Rows from block 6 of the encoder, named by matrix and row number. Each number is 128 + 24 x the weight over the matrix's rms, rounded and kept within 0 to 255. All counts start at 0.
# e30: expand 3x3 conv (encoder.blocks.6.e3.0.weight, 96x48x3x3), inputs 16-31, a 3x3 kernel for each
e30.33 [139 154 139 132 163 138 214 166 128 125 150 135 109 162 126 136 129 138 120 154 137 131 138 147 113 128 127 145 131 130 140 126 129 134 113 124 126 145 129 148 139 144 111 122 112  96  85  96 106 120 125 110 118 117  77  98 121 105  96 140  92 121 123 103 100 122 104 124 126 127 120 121 135  48  72 131 136  93 124 102 146 105  99 104 109 104 110  93  98 102 107 116 121 141 112 134  97 126 128 136  96 128 134 157 138 122 124 118  61  77 124 130 127 108  56 118  91 126 152 128 135 138 147 119 134 149 105 101 103 150 126 138  78 107 142 122 157 128 115 138 151 132 133 131]
e30.34 [137 152 140 125 140 151 154 148 163 133 153 155 151 148 134 136 141 161 115 126 119 133 159 115 122 119 142 130 127 112 131 191 129 125 116 123 113 123 149 129 167 125 119 116 143 133 117 128 108 122 123 140 115 107 142 126 114 115 102 130 144 153 103 115 110 118 113  97 105 155 132 113 118 149 144 128 116 176 137 114 119 137 136 147 127 103 117 164 138 107 122 128 128 111 144 118 116 104 123 137 102  82 135 106 106 148 119 135 140 127 114 116 121 131 178 130 118 132 133 117 137 201 123 123 117 126 126  87 118 139  98 121 183 110 131 125 129 138 119 216 121 125 107 133]
e30.35 [165 151 181 126 158 130 202 155 134 147 132 151 131 135 124 131 149 128 119 128 144 148 119 140 111 145 122 136 101 138 137 154 122 126 118 135 130 152 152 121 109 131 133 134 130 134 150 116 117 103 133 147 177 154 141 137 109 129 101 118 132 164 126 106 128 137  88 101 109 145 177 102 151 133  86 115 163 152 161 111 156 127 164 133 135 117 138 163 175 158 112  94  80 118 113 136 118 133 125 126  64  83 112  94  86 104 115 121 124 153 146 131 104 141 121 201 155 122 126 131 139 132 133 132 129 126 130  39  55  98  99  84 114 103 136 128 139 141 104 126 133 125 137 133]
e30.36 [116 103 102 119 172 144 144 125 146 118 134 113  89 153 137 142 120 118 141 116 125 116 142 141 132 139 108 134 141 148 137 105 131 127 152 118 136 118 129 120 139 145 138 121 111 145  92 129 188 159 135 138  95 178 134 101 138 175 163 138 129 117 204 132  90 119 174 163 104 131 115 187 113  96 114 130 124 186 146 100 118 151 100 118 160 124 146 146 124 198 141 125 151 133 108 126 116 134 136 133  75 147 118 166  75 108 129 156 149 128 167 119 153 179 157  83 147 145 126 134 126 121 124 114 144 139 146  72 171 136 139 117 135  84 160 139 130 128 135 121 138 128 132 131]
e30.37 [109 139  98 134 109  73 151 135   0 150 124 109 126 139 106 128 145  67 144 133 123 137 137 119 136 114  97 114 140 129 129 115 123 135  87 100 160 151 123 125 147  95 124 127  76 155 141 131 113 115 114 133 119 140 143 129 115 131 141 103 121  85 115 147 163 112 120 141 133 133 120 148 148 158 122 163 137 155 144 103 129 131 143 111 134 136 106 148  98 122 112 124 111 115 145 133 138  69 108 152 128 139 122 148 123 133 133 117 119 140 103 128 152 104 125  55  76 130 133 133 149 110 131 123  79  85 121 129 112 158 149 113 127  80 100 142 126 126 135 133 131 135  98  97]
e30.38 [124 144 128 108 116 112 106 135 159 151 133 134 142 104 105 134 134 149 141 105 112 135 113 103 118 121 134 135 106 108 114 103 102 141 103 132 116 120 122 123 101 107 120 132 126 111 135 111 146 143 117 125 144  95 125 133 121 121 142  98 121 123  94 142 133 126 127 145 104 132 131 111 146 137 144 128 112 130 126 116 121 126 127 114 125 138  73 109 130  84 138 109 133  96  76 103 134 105 124 140 146 133 117 168 129 121 120 120 134 131 103 119 100  98 117 153  93 131 105 132 112 100  97 128 110 119 145 164 126 145 162 119 117 124 111 126 101 127 115 115 128 110 119 131]
e30.39 [159 149 132 174 168 150 118 107 154 153 164 108 105 121 147 104 112 144 119 137 121 111 126 131 128 116 125 120 152 126 110 167 134 142 147 122 123 135 134 130 139 130 131 117 138 108  69 109 129 128  84  96  91  81 108  45 136 127 127  84 118  96 133 102  55 105 151 109 108  90  64 116 104  97 139 113 127 122 138 144 104  74  55 125 136 108  85 136 117 106 123 118 134 132 134 137 155 123 117 145 100 143 124  98 124 136 133 166 122  59 139 126 145  89 151 123 148 129 107 128 122 155 135 139 142 129 113 110 164 124 107  99 161 175 146 124 117 115 138 125 131 130  99 125]
e30.40 [150 152 114 133 145 117 168 141 161 128 162 126 131 163 118 129 127 128 126 140 123 127 169 132 129 124 145 126 120 139 122 174 138 139 117 144 131 133 127 136 184 121 115 129 113 109 123 106 119 115 127 128  84  92  93 111  97 118 114  84 124  96  71 113 110 114 108 126 109 134 107  96 115  92 146 126 140 122 141 131 132 123 110 112 119 115  82 130  96  93  99 106 117 117 139 110 115 121 120 138 115 105 142 131 128 135 122 122 125  83 103 108 148  62 111 113 100 124 129 124 140 222 116 131 120 122 133 116 113 136 130 120 149  84 124 129 130 129 128 225 112 125 125 122]
e30.41 [150 169 154 140 161 126 141 130 121 144 164 137 127 171 119 132 145 127 139 149 143 146 155 130 127 128 126 141 121 127 144 161 135 129 136 136 147 154 148 132 144 112 133 142 133 106 143  86 126 127 129 101 123  97 108 126  95 126 122 104  76 103  80 124 130 120 117 125 142 106 130 126  96  92  92  84 131  53 113  73  89 119 148  90 103 124 113  98  89  91 112 106 117 110 147 110 104 132 127 114 131 134 132 177 138 107 150 121  84 140  86 111 102  92  79 115  88 116 123 137 130 133 139 131 148 118 120 129 123 138 157 143  86 104 112 123 149 135 121 142 125 134 135 129]
e30.42 [127 111  82 132 110 144 162  81 156 138 138  80 126 110 145 142 100 140 127 131 107 125 106 126 122 139 126 141 152 128 131 129 134 137 145 145 128 123 107 147  89 135 118 116 130  95  72 144 159 132  62 138 176  77  99  57 150 158 126  64 158 151  71 112  85 130 137 120  79 131 153  90 129 121 135 140 159  77 133 140 134 105  73 157 162  98  30 178 151  77 125 112 144 134 145 113 121 120 110  91 108 129 131 141  99 140 139 108 112  56 165 152 125  66 134 172 106 128 130 127 130 119 131 125 107 135  96  77 176 155 133  90 140 175 111 125 121 116 129  99 126 102 114 121]
e30.43 [138 125 168 157 142 122 170  90 150 143 129 146 129 125 143 152 124 138 131 116 142 134 114 129 134 148 118 162 111 137 124  91 119 147 120 138 125 101 143 125 109 120 132 129 113 108  97 126 132 156 120 130 130 123 115 102 152 129 134 126 130 138 133 133 132 137 116 132 128 123 112 122 137 122 125 107 101 145 148 149 127 111 120 139 118 154 111 113 147 152 151 114 142 101  49 138 124 128 121 118 106 137 114 138 114 123 128 133 113  82 135 116 120 133 101 171 156 143 108 143 123  81 119 124 109 131 113 109 134 118 124  92 124 139 136 135  89 133 122  97 128 127 109 121]
e30.44 [158 130 124 112 147 138 108 101 172 131 125 106 133 142 125 105 129 153 136 126 109 119 162 122 131 114 138 131 150 115 114 136 122  89  90 112 121 130 122 115 146 130 136  94 150 123 135 113 105 130 142 116 102 149 117 140 107 115 141 142 100 115 147 128 138 122 122 146 137 128 103 161 134 136 147 123  88 159 139 111  85 121 148 144 111 135 151 123 131 141 125 132 146 113  98 153 116 122 114 126 112 123 131 131 102 132 107 164 129 138 168 108 127 180 117  93  85 143 145 133 125 140 134 101  85 130 134 128 117  83 132  92 140   5 125 121 126 126  95 134 126 114  94 128]
e30.45 [143 118 145 131  82 145 146 146 148 156 107 145 110 106 154 130 143 148 145 111 125 103 119 134 126 124 140 127 111 128 100  99 116 129 126 146 126 101 117 101  92 136 129 126 124 120 127 118 123 143 118 125 158 110 137 126 126  96 112 110 114 126 116 115 126 115 107 147 115 107 139 119 140 118 144 101  88 123 123 126 105 119 101  89  90 148  93 122 125 107 116 112 126  72  79 105 123 148 130 123 146 115 128 145 111 123 114 116 129 118 129  99 100 126 112 158 106 143 113 122 112  90 103 136 139 126 142 133 131 127 118 139 128 114 137 113 115 127 113 101 125 113 139 125]
e30.46 [126 125 108 157 176 104 154 109 163 133 112 119 136 163 135 122 103 119 139 147 121 143 163 122 145  98 141 126 119 115 139 127  94 122  82 148 129 132 126 125 137 103 140  93 136 112 154 116 103 145 157 110 113 101 117 147 110 108 112 187  89 164 118 105 148 110 115 136 141 120 136 104 140 153 139 110  96 172 106 158 164 111 148 110 109 142 170  99 154 120 131 152 136 126  47 145 114 101 146 121 150 137 125 121 149 126 159 109  99 150 134 112 138 166  82 144 142 131 126 121 132 120 103 120  81 133 111 144 106 118 130 161 106 139  95 141 114 135 136 137 113 134  81 113]
e30.47 [ 94 101 122 119  97 136  61  90 113 138 112 113 134  90 133 121 117 132 121 135 120 142  98 129 126 133 129 143 136 140 122 139 133 124 129 128 118 115 116 131  92 140 130 142 116 154 116 149 127 113  75 126 133 140 150 126 142 143 115  72 135 148 159 127 108 132 155 100  71 132 137 142 114 153 136 109 135 111 110 148  88 156 124 141 149 123  67 121 147 147 123 143 144 142 145 134 160 165 138 138 137 165 146  95  88 139 151 154 137 152 131 128  83  50 138 128 121 129 125 119 138 139 128 121 137 132 138 159 180 145  96  91 142 151 110 132 115 124 147 109 125 112 132 122]
e30.48 [ 93 119 151 117 123  57  96 102 145 131 100 148 108 105  86  79 110 124 111  98 160 124  95  98  97  92 118 116 102 128 127  77 103 127 109 102 114 108 145 146 100  91 105 125 129 130 139 103 142 145  78 141 172 105 129 111 105 114 148  57 136 133  82 137 142 111 142 135  96 121 132  98 134 120 103 138 134 123 117 140  96 129 120 104 113 139  74 142 123 110 152  94 118 145 121 104 128  93 114 144 144 118 131 150 102 134 139 109 133 108 100 114 118  55 123 154  93 121 100 129 133  79  92 116 118 121 147 149 103 169 145  96 137 180 123 105 128 147 144  97 109 114 119 136]
e30.49 [125 130 118  87 113 130 109 119 144 127 140 109 107 119 116 129 146 121 128 135 136 108 123 113  96 165 112 121 138 139 109 120 131 114 144 116 136 106 134  98 130 117 109 138 116 102  98 153  87 128  78 108 141 129 124  86 142  77 154  88 127 101 145  97  94 136 125 151  98 114 117 136  94 121 105 128 147 109 120 137 167 112 106 156  72 124  58 123  93 143 132 123 126 119 153 123  92 134 134 115 113 142 139 184 118 142 124 119 128  73 150 119 129  97 113 166 166 128 137 126  88 116 137 104 149 131 104 105 174 127 171  96 111 136 124 132 116 124 121 126 122  98 119 135]
e30.50 [131 125 124 121 150 137 213 195 149 130 128 110  98 131 140 146 114 126 120 132 111 101 125 109 132 109 126 142 111 109  98 118 116 135 104 153 109 136 130 142 131 132 125 122 133 116 161 125 115 124 127 135 170 163  94 158 148 143 126 155 127 178 144  66 127 124  94 121 133 120 152 144 117 104 154 103 139 105 141 110 149  98 163 141 129 131 159 163 188 153 140 149 152 135 131 133 117 105 135 123 123 118  93  89 130 108 140 127  92 140 162 162 107 135 125 148 124 129 130 116 124 121 134 126 109 126 141 156 136 108 120 193 135 158 151 110 135 123 137 136 120 136 130 142]
e30.51 [102 112  98 125 119 115 125  46  47 137  70  49 128 118  84 136  88  82 120 124 103 127 150 106 128  83  91 116  95 108 139 151 112 134  73 101 108  98  98 133 134 119 127  62 101 122 136 146 121 100 119 122 104 109 148 126 124 134  94 103 118  61  97 159 148 129 131 119 118 126 119 119 125 126 135 138 114 148 136 144 155 132 107 128 133  82 126 129  95 112 120 124 137 133 135 140 120  93 132 141 137 129 134 153 110 130 121 116 145 127 105 158  83 139 126 135 132 122 108 132 138 153 124 136  65 115 142 138 131 154 115 110 110 111 115 112 114 117 133 135 140 130  72 124]
e30.52 [138 154 115 106 110 152 158 123 115 132 136 121  96  96 160 128 127 124 124 153 125 121  98 125 127 113 125 131 142 126 143 105 113 112 134 157 141 165 122 131 106 148 130 140 138 149 139 136 144 123 120 104 172 128 139 140 151 138 109  98  99 174 121 141 109 125 137  96 126 107 130 148 110  99 146 146 113  51 127 115 121 135 136 149 128 131 114 117 182 124 106 105 139 166 125  98 127 132 118 141  77 115 113 100  98 107 126 130  85 123 121 153 114 128 106 199  83 135 130 114 145 102 124 126 140 144 114 107 150 147  98 117 136 156 140 125 126 129 140  87 136 131 142 129]
e30.53 [122 112 110 161 137 145 113 101 131 103 111  98 178 129 146 145 101 124  88 111 103 151 132 167 149  88 124  41  78 126  93 124 155 126 122 123 116 105 113 151 138 140 150 111 129 138 122 105  75  99 176 107 108 149 151 117 111  72  81 172 102 136 170 129 128 116 106  85 165 120 125 151 121 136 163  97 134 141 161 144 110 158 129  91  73 105 179 109 127 171  90 127 144  66 130 118 149 125 116 127 133 137 113  93 137 125 138 119 125 142 126 119 132 188 136 172 164  82 110 141 121 117 141 146 125 109 118 115 124  78  77 142 164 126 145 101  91 139 129 131 133 136 101 119]
e30.54 [152 165 136 120 170 153 166 142 150 125 146 144 140 159 145 140 132 136 136 120 112 137 118 125 118 129 107 136 114 110 135 151 120 116 119 128 131 132 143 137 128 137 119 125 126 110 133 141 151  81 117 113 140 125  83 120 125 147  92  92 104 182 102  96 126 143 115  91 138 122 149 113 128 125 125 127 113 124 171 140 129 109 115 115 164  80  82 145 174 119 110 112 109 126 134 115 135 143 114 113 126 141 141 166 126  75 100 105  68 128 121 185  92 135 146 222  85 126 124 125 143 152 115 132 119 143  89 121 144 151 132 138  54  97  95 103 157 136 129 137 131 127 143 131]
e30.55 [113 115  70 124 154 142 145 119  99 113 124  92  88  91 124 168  66 119 129 119 131 124 107 115 101 112 142 140 145 170 115 104 145 107 127 128 139 132 114 126 118 121 130 132 127  95 109 127 157 126  88  96 172 108  99  83 121 135 189 102 107 172 116 111 106 121 143 152 119  99 160 123  98 105 128 139 141  99 106 172 135 113  80 139  95 163  67 107 151 147 118 113 136 121 156 104  91 136 108 139 121 124 137 140 114 109 151 132 108  72 121 127 133  72  91 159 116 135 134 134 108 126 127 112 111 122 126 109 124 174 161 132  79 207 152 105 132 128 140 127 136 134 120 129]
e30.56 [144 167 155 116 154 139 129 103 142 138 146 144 120 147 148 122 134 151 126 117 120 128 120 126 121 128 125 144  97 113 142 130 130 133 107 126 115 143 129 126 138 122 131 139 119 144 124 115 126  65  79 189 147 109 167 135 113 149  85  56 201 153  88  94 130 109 111  84 109 172 138  99 144 128 110 155 130  80 188 151  99 158 107 107 155 110  47 213 149 105 116  96 112 132 140  93 139 141 102 106 136 119  93  74 126 122 119 124 146 150  99 191 107  36 165 157  75 127 124 131 125 157 134 128 120 127 133 123 139 129  80 146 171  96  98 123 134 137 119 152 128 143 138 118]
e30.57 [135 153 152 105 153 160 176 137 142 131 154 138 136 157 175 128 124 144 121 130 119 132 138 145 124 112 123 135 133 122 133 158 138 116 113 133 136 133 120 135 142 154 131 139 125 113 116 172 101 102 125 121 139 108 106  91 175 110 120 115 117 162 112 108 119 153 100  76 127 123 129 109 146  87 123 141 161  97 152 118 131 132 122 156 109 127 122 133 164 119 124 108 105 126 137 105 125 122 110 156 100 161 100  93 122 134 128 110 101  98 163 129 164  74 155 158  90 115 145 123 157 156 136 137 141 137 140  80 177 132  80 115 143  80 109 128 124 125 115 147 142 132 130 126]
e30.58 [149 128 106 144 147 159 111 135 159 154 158 128 140 151 131 114 133 129 122 131 122 109 150 123 127 129 137 147 109 137 118 133 116 120 128 118 120 131 131 129 152 119 114 115 117 120  79 119 150 133 132  78  69  95 152 115 121 175 119 129  99  75 106  99  50 116 141 137 133  94 121 104 155 178 170 142 104 150 143  87 160 141 121 115 185 126 115  90  72  98 125 153 144 118 125 108 108 106 103 110  66 132 135 134 163 125 125  95 168 156 153 172 134 127 142  20 135 129 108 123 125 163 114 126 128 132 160  68 141 164 140 184 160 124 113 118 128 119 119 148 117 113 121 130]
e30.59 [142 165 104 141 149 122  69 110 139 127 159  78 149 120 111 116 117 138 123 105  74 143 132 103 143 128 131 132  96  55 133 137  99 128 134 135 127  96  52 133 130  96 138 130 142 111  71 111 150 132 130 144 121 103  89  73 110 130 129 112 128 113 115 123  87 103 141 126 134 141  94 122  90 137 123  96 169  98 133 154 136  98  78 124 137 105 137 139 115 117 119 101  95 126 156 116 155 141 148 131 124 117 123 133 137 146 108 118 114 111 152 128 111  86 138 132 134 127 101  48 130 134 110 139 130 125 101 124 112 141 163 128 185 126 142 131 100  48 126 119  95 144 116 154]
e30.60 [165 157 143 132 167 150 163 162 131 146 169 155 146 173 123 134 135 140 129 120 128 128 164 136 126 114 137 123 108 122 141 171 125 123 116 147 146 136 134 138 190 127 135 126 128 137 147 119 118 103 150 131 141 115 133 135 123 120 102 138 128 143 144 144 140 131 119 108 132 135 138 121 107 143 112 109 128 147 144 114 166 131 115  95 113 107 117 143 175 141 106 112 123 106 123 137 115 101 132 122 154 127 123  79 131 116  97  97  91 107  88 151 124 124 142 154 144 134 118 123 120 178 133 130 128 140 121 145 111 113  84 122  89  77  97 134 127 134 119 195 139 143 131 134]
e30.61 [ 98 101 126  92 125  98 116 114 110 103 127 130  84 150 126  79  89 120 115 118 137 100 136 143 107 113 116 138 114 121 119 110 129 115 138 107 115 111 115  96 135 139 100 102 103 118  81  77 140 106 113 163 152 149 120  81  63 139 108  85 182 134 131 123 106  90 133 112 105 161 148 144 130 137 129 120 128 178 150 160 147 122  99 101 133  97  89 179 168 136 143 150 117 121 127 133 109 129 118 128  86  91 125 141  80 131 132 126 129 126 115 123 142 114 157 161 125 144 118 112 113 113 134 113 130 105 154  55  80 136 130  98 151 147 159 118 123 129 125 145 131 111 118 130]
e30.62 [128 133  94 132 108  93 136  80 120 126 132 109 127 123 134 115  29 101 127 118  99 114  93 131 135  47 116 121 106  96 120  83 108 129  83 102 115 123 100 117 125 122 142  54 128 113 114 107 105 118  59 129 132  96 135 116  87 104 124  31 133 132  89 127 121 110 125 125  81 112 140 106 142 134 114 149 127  71 168 153 114 143 122  87  75 101  55 138 140  87 130 137 127 129 139 104 125 108 136 128 105 122 152 128 125 131 139 136 137 147 113 109 138  97 159 129 102 134 126 116 127 106 110 141  60  91 135  98 107 144 135  90 176 154 152 126 136 122 141 125 118 136  65 135]
e30.63 [132 157 141 123 183 129  91  82 127 120 145 130 132 143 162 138 124 135 122 135 115 135 127 143 132 136 109 118 127 117 117 146 136 140 141 133 112 131 126 125 164 147 125 136 114 113 101 132 131 112  68 126 146 122 122 102 145 122 104  85 161 132 130 110  84 143 121  82  71 133 104 135 115 108 115 118 126  71 142 134 105 124 107 142 135 134 112 152 159 148 118 132 121 119 130 100 134 149 126 134 104 159 133  69 108 118 127 156 127 127 146 124 164  91 131 130  93 113 142 129 131 146 134 128 129 121 139 126 167 142  94  94 143 141 146 116 122 129 120 134 139 124 136 134]
e30.64 [118  76 140  89 114 136 120 133 157 145 105 120 120 144 145 125 128 132 133  87 104 127 130 118 128 115 126 116 111 105 126  99 121 133 105 131 121 103 113 136 121 132 129 125 145 105  99 142 157 137 112 123 155 129 111  78 123 153 128  97 141 169 113 115  83 137 133 126 131 121 147 122 136 111 125 137 148  69 139 154 146 117  87 124 148 110 105 133 137 128 124  99 112 136  98  91 153  97 132 138 132 103 132 135 145 139 147 113 130  55 131 144 109  79  97 170 110 121 108 121 128  99 117 135 110 137 142  98 124 151 159 134 167 203 136 102 117 123 125 118 109 122 119 151]
e30.65 [168 136 149 128 153 148 206 186 166 132 148 140 120 155 143 128 139 154 122 125 122 121 130 126 121 107 126 122 107 113 126 163 124 126 126 133 120 135 135 118 161 122 136 123 138 143 146 129 123  97 127 109 136 106 128 157 114 150  88 113 104 170  95 107 118 128 100  76 139 123 132 116 138 143 148 180 154 141 165 141 126 124 137 102 117 106  88 139 162 100 133 115 112 127 151 129  94 115 110 121  96 119 114  57 124 104 119 123 139 119 117 174  95  68 109 186  64 133 129 134 128 189 138 140 129 115 129  98 135 149  87 121  74 138 129 133 131 126 117 185 118 146 141 132]
e30.66 [133 163 137 118 133 100 152 140 149 123 193 123 108  97 115 138 142 144 117 146 145 122  84  92 107 149 148 120 114 134 135 113 108 125 145 141 118 145 139 101  83  97 127 145 144 106 124 130 129 129 166 101 131 148 105 107 150 121 145 153  99 146 113 127 136 153 121 136 137 107 149 144 123 113 157 164 117 160 147 167 150 125 118 165 109 142 161 105 137 152  64 109 149 116 104 101 103 142 150 135 124 133 116 138 121 112 139 128 124 109 144 134 101 157 146 149 137 113 133 135 124  98 109 132 148 126 103  97 146 110 151 122 120 158 134  75 147 125  97  73  96 123 137 141]
e30.67 [133 132 118 129 141 158 113 102 130 151 159 123 146 135 159 128 134 145 133 138 124 130 139 117 123 130 135 161 137 122 120 136 123 124 146 136 132 134 132 125 164 118 132 132 127 123 125 119  78  99 103 118 138  88 116 122 117  77 100  79 106 150 117 110 109 101 102  99  83 134 137 125 134 163 164  96 151 123 145  76 114  98 115 103  52  92 100 118 134 136 133 111 127 103 149 100 127 102 138 108 133 106 111 103  65 160 164 138 110 126 166  51 144  85 136  93 145 143 139 125 126 179 121 131 126 132 143 142 158  95 126  89 162 184 167 125 121 123 119 165 122 123 114 132]
e30.68 [123 127 139  93 150 151 164 153 122 132 146 129 118 162 140 130 120 134 129 135 121 138 127 121 118 114 129 155 127 132 131 136 105 122 117 144 128 150 132 146 135 141 135 134 111 107  92 128 101 117 123 129 148  94  85  90 161 109 133 124 119 166 114  77  92 148 116 161 151 126 144  96 123  64  99 117 132  94 102  95 141 100  97 149  72  85 124 146 126 111 117 109 121 126 124 103 128 118 122 132  96 152 136 158 122 106 127 120  65  43 123 138 153  81  98 130 117 131 145 128 134 141 139 131 136 135 119  82 127 185 146 144 141 132 107 107 131 135 131 134 141 136 149 118]
e30.69 [153 141 159  92 175 111 185 109 139 144 143 119  93 137 123 161 112 138 104 134 110 114 127 109 129  96 122 145 106 110 134 122  93 123  91 142 121 129 121  98 128 134 120 131 116 116 123 132 119 103 128 114 145 124 102 113 126 108 109 172 107 144 111  97 121 132 100 103 143 130 141  95 166 107 114 143  56 145 145 155 168 120 129 134 127  97 151 114 127 135 122 131 131 140  98 152  99 157 119 139 132 122 117  90 136 100 118  99 116 127 141 128  38 170 103 157 131 129 123 121 131 136 122 120 133 118 143 112 102 153  70 122  93 117 120 116 145 141 111 118 132 140 142 121]
e30.70 [154 135 143 128  82 157 141 133 173 129 126 143 117 120 117 152 110 138 125 111 134 119 126 141 120 111 136 126 112 128  99 104 118 108 109 141 132 103 139 137 120 128 144 130 139 137 108 129 122 163 103 127 159 113 131  91 127 135 131  86 146 172 120 134 128 118 122 166 104 127 147 108 132  97 120 132 100  96 110 131 147 152 117 135 147 154  65 126 138  96 127 108 109 114  73 103 138 126 129 123 123 112 124 169 155 129 148 107 130  66 134 153 137  88 126 151 156 142 105 122 106 107 113 118 127 125 130 101 125 135 135 130 160 163  98 146 120 128 109 130 123 125 109 123]
e30.71 [150 126 105 116 106 139 123 106 121 156 138 131 117  80 132 129  95 126 140 122 119  95  92 129 110 107 130 104 140 135  83  65 129 111 108 115 150 141 112 109 115 132 131 111 134 133 139 124 118 147 122 101 117 137 130 157 130 106 162 129 119 120 131 136 141 110 135 139 134 104 138 127 100 114 124 121 133 113 135 139 105 124 159 139 111 130 119  99  99 124 131 112 132 120 150 128 148 141 130 107 130 112 130 148 123 112 135 122 104 122 123 109 149 141 138 132 119 128 150 128  95  88 137 118 111 137  92 130 141 113 114 138 111 160 142 153 148 134  96 129 134 122 134 136]
e30.72 [132 144 148 109 150 146 139 122 120 125 144 126 122 140 153 148 142 145 119 145 127 124 122 144 122 129 115 128 133 118 131 139 136 127 115 139 124 135 142 130 127 152 119 129 120 153 167 132 139  93 132 143 153 139 159 154 147 172  89 153 148 164 160 116 134 140 102  62 136 144 146 151 143 117  99 139 177 128 158 134 130 151 149 126 174 111 140 161 191 149 107 111 129 141 147 114 122 121 117 117 133 127 108  16 134 112  96 133 129 124 114 189 118 126 144 156 122 124 144 120 141 146 129 139 133 132 126 136 118 125  36 148  83  89 130 110 127 118 123 136 132 128 145 130]
e30.73 [177 129 145 147 158 143 150 141 140 138 150 135 132 143 146 125 124 135 110 139 132 129 135 148 129 148 121 109 143 117 126 142 143 132 155 131 126 135 119 144 125 146 113 123 123 162 136 171  97 101 129 124 101 176 141 137 204  64 114 154 128 123 197 145 128 180 106  85 132 133  87 160 130 102 153  94 152 101 149 137 131 155 155 175 110 130 156 156 143 209 109 135 127 122 126 120 122 134 112 155  89 162 136  84  90 129 105 133 122 153 184  99 149 140 158 139 154 108 127 117 120 133 136 108 148 134 115 146 204  88  87 121 135 116  98 118 122 130 121 132 122 118 120 121]
e30.74 [ 74  53  75  74 146  55  87  62  60  98  76 101 117 139  90 133 128  84 120 101 115 115 148 114 122 125  99  93 114 127 106 123 120 110 124  87 109 112 116 127 154 124 114 129 125  93 107 110 125 151 107 139 119 123 112  85 128 120 151  89 138  97 112 124 114 125 132 137 110 142 132 124 120 127 127 126 145 138 125 131 121 106  90 106 122 120 104 137 106 112 130 132 129 142 120 126 124 119 132 129 121 136 148 152 117 129 137 127 117  93 113 148 136  78 119 117 126 117 110 115 123 137 124 116 130 109 126 112 122 166 141 118 143 146 131 110 111 130 151 146 138 104 130 134]
e30.75 [124 136 119 151 120 158  48  88 119 112 121  88 148 108 153 111 120 123 131 120 131 119 106 125 128 149 130 112 143 144 134 111 143 156 157 123 116 123 121 129 115 137 128 124 133 137 103 148 149 141 118 150  75 123 145  81 137 147 153 133 146  83 133 141  69 100 153 129 133 129  87 131 116 117 187 129 111 130 118  99 112 136  88 135 156 129 132 167 116 158 129 120 149 117 117 110 170 128 121 139 115 136 105 121 113 149 100 144 132 105 128 135 145 144 153  84 139 136 138 135 135 117 136 142 122 135 130 151 184 107 145 114 134 114 119 130 135 116 135 119 126 123 101 117]
e30.76 [152 163 137 131 157 150 139 131 116 134 147 132 134 151 145 134 137 129 134 143 135 135 159 141 125 116 120 147 126 123 119 197 135 122 121 144 151 148 123 120 153 130 121 125 116 138 155 126 114 116 126 109 138 111 101 126 113  96 125 117 108 126 106 130 139 122  98 139 117 112 146 130  98 101 142  83 121 108 133  65  96 115 136 114 107 125 108 115 136 121 110 103 123  95 148 112 113 107 128 117 128 128 113 159 133  90 129 111  77 106 124  62  97  91 125 155  78 128 118 144 122 189 147 114 112 120 119 131 126 112 187 114  91  98 104 134 131 134 105 190 138 129 130 128]
e30.77 [141 148 119 137 149 145  91 120 130 138 132 102 117 132 141 108 100 126 124 129 126  94 152 135 127 138 113 123 141 152 113 164 132 147 128 118 142 110 116 127 134 130 139 136 129  96  78  83  89  86  78 118 122 110  91  75  95  91 101  77 129 107 148 107 103  91 107 113  83 103  94 105 124  95 152 111  93 128 153 137 126  98  77  71  85  74  73 156 131 148 119 113 115 123 133 118 146 130 127 112 109 139 128 153  80 154 110 141 168  67 127 109  95 143 171 159 167 126 138 116 132 165 134 125 141 130 113 128 149 119 136  73 167 108 152 122 106 105 127 150 132 142 138 118]
e30.78 [155 152 163 129 111 151 134 131 157 135 128 153 131 124 150 132 101 145 135 140 144 109  97 134 133  98 132 125 109 130  92  79 120 105 117 125 139 139 132 114  92 127 115 119 136 103 121  99  96 145 115 118 124 145 127 139 116  85 153 113 104 124 133 110 151 121  97 139 119 120 121 124 136 119 140 123  94 111 107 180 131 113 143 101  87 121 114  91 119 118 117 121 111  99  91  96  92 163 112 130 133 115 135 161 114 120 126 135 154 151 151 125 140 146 134 142 147 123 135 117 104  65 109 109 125 123 136 140 123 125 143 184 114 163 155 115 143 145 113  79 117 113 139 102]
e30.79 [117 148 120 139 124 119 100 155 134 126 154 115 107 127 122 117 122 130 135 133 151 109 139 127 137 122 130 131 150 130 111 139 115 133 122 133 124 122 125 123 141 121 119 118 133 127 134  93 141  93 146 149 129 127 127 136 104 147  59 174 172 111 127 101 139  96 141  93 152 133 119 105 108 110 130 175 105 171 148 108 145 125 116 109 131  69 159 160 154 123 121 114 134 149 140 128 160 111 125 124 130 102 127 109 119 130 106 110 150 103 125 145  67 163 154  99 144 119 120 118 124 145 140 145 122 130 144 144  92 172  66 154 159 124 134 115 115 113 140 139 116 129 120 125]
e30.80 [119  81 122 145 117 142 111 135 134 126 114 106 134 132 132 137 122 126 134 127 121 121 147 127 140 109 130 133 159 136 118 152 134 130 132 122 130 131  91 117 144 116 139 104 133 142  99 143 137  78 150  92 109 126 150 117 126 132  86 166 127  90 125 128 101 126 127  83 148 122 104 122  99 131 152 151 145 151 113 166 137 159 132 146 158 111 121 118  79 139 127 137 117 131 154 141 137 124 135 110  69 157  89  73 170 131 139 115 157  97 111 134 108 160 154 100 148 124 145 120 116 158 139 133 127 123 107  83 165  86  87 165 148 163 144 124 126 105 118 138 127 135 114 138]
e30.81 [107 126 138  99  50  85 137 125 144 118 129 124 111 104 122 126 119 151 100 128 114  89 113 123  96 134 135 129 130 128 102 114 131 100 122 108 105 132 114 114  94 124 122 144 134  95 121 133 135 119 100 115 143 121 101 123 145 133 118  88 119 105 102 110 130 130 125 123 120  95 138 104 148 138 138 154 120 140 126 121 133  84 100 140 105 108  97 125 108 117 122  94 128 110  80 128  78  99 120 130 143 145 122 142 130 111 130 119 128 114 143 138 100 118 106 158 119 100 119 133  96 102 131 102 123 133 122 154 152 148 137 114 112 141 127  97 124 114 124  94 129  90 137 128]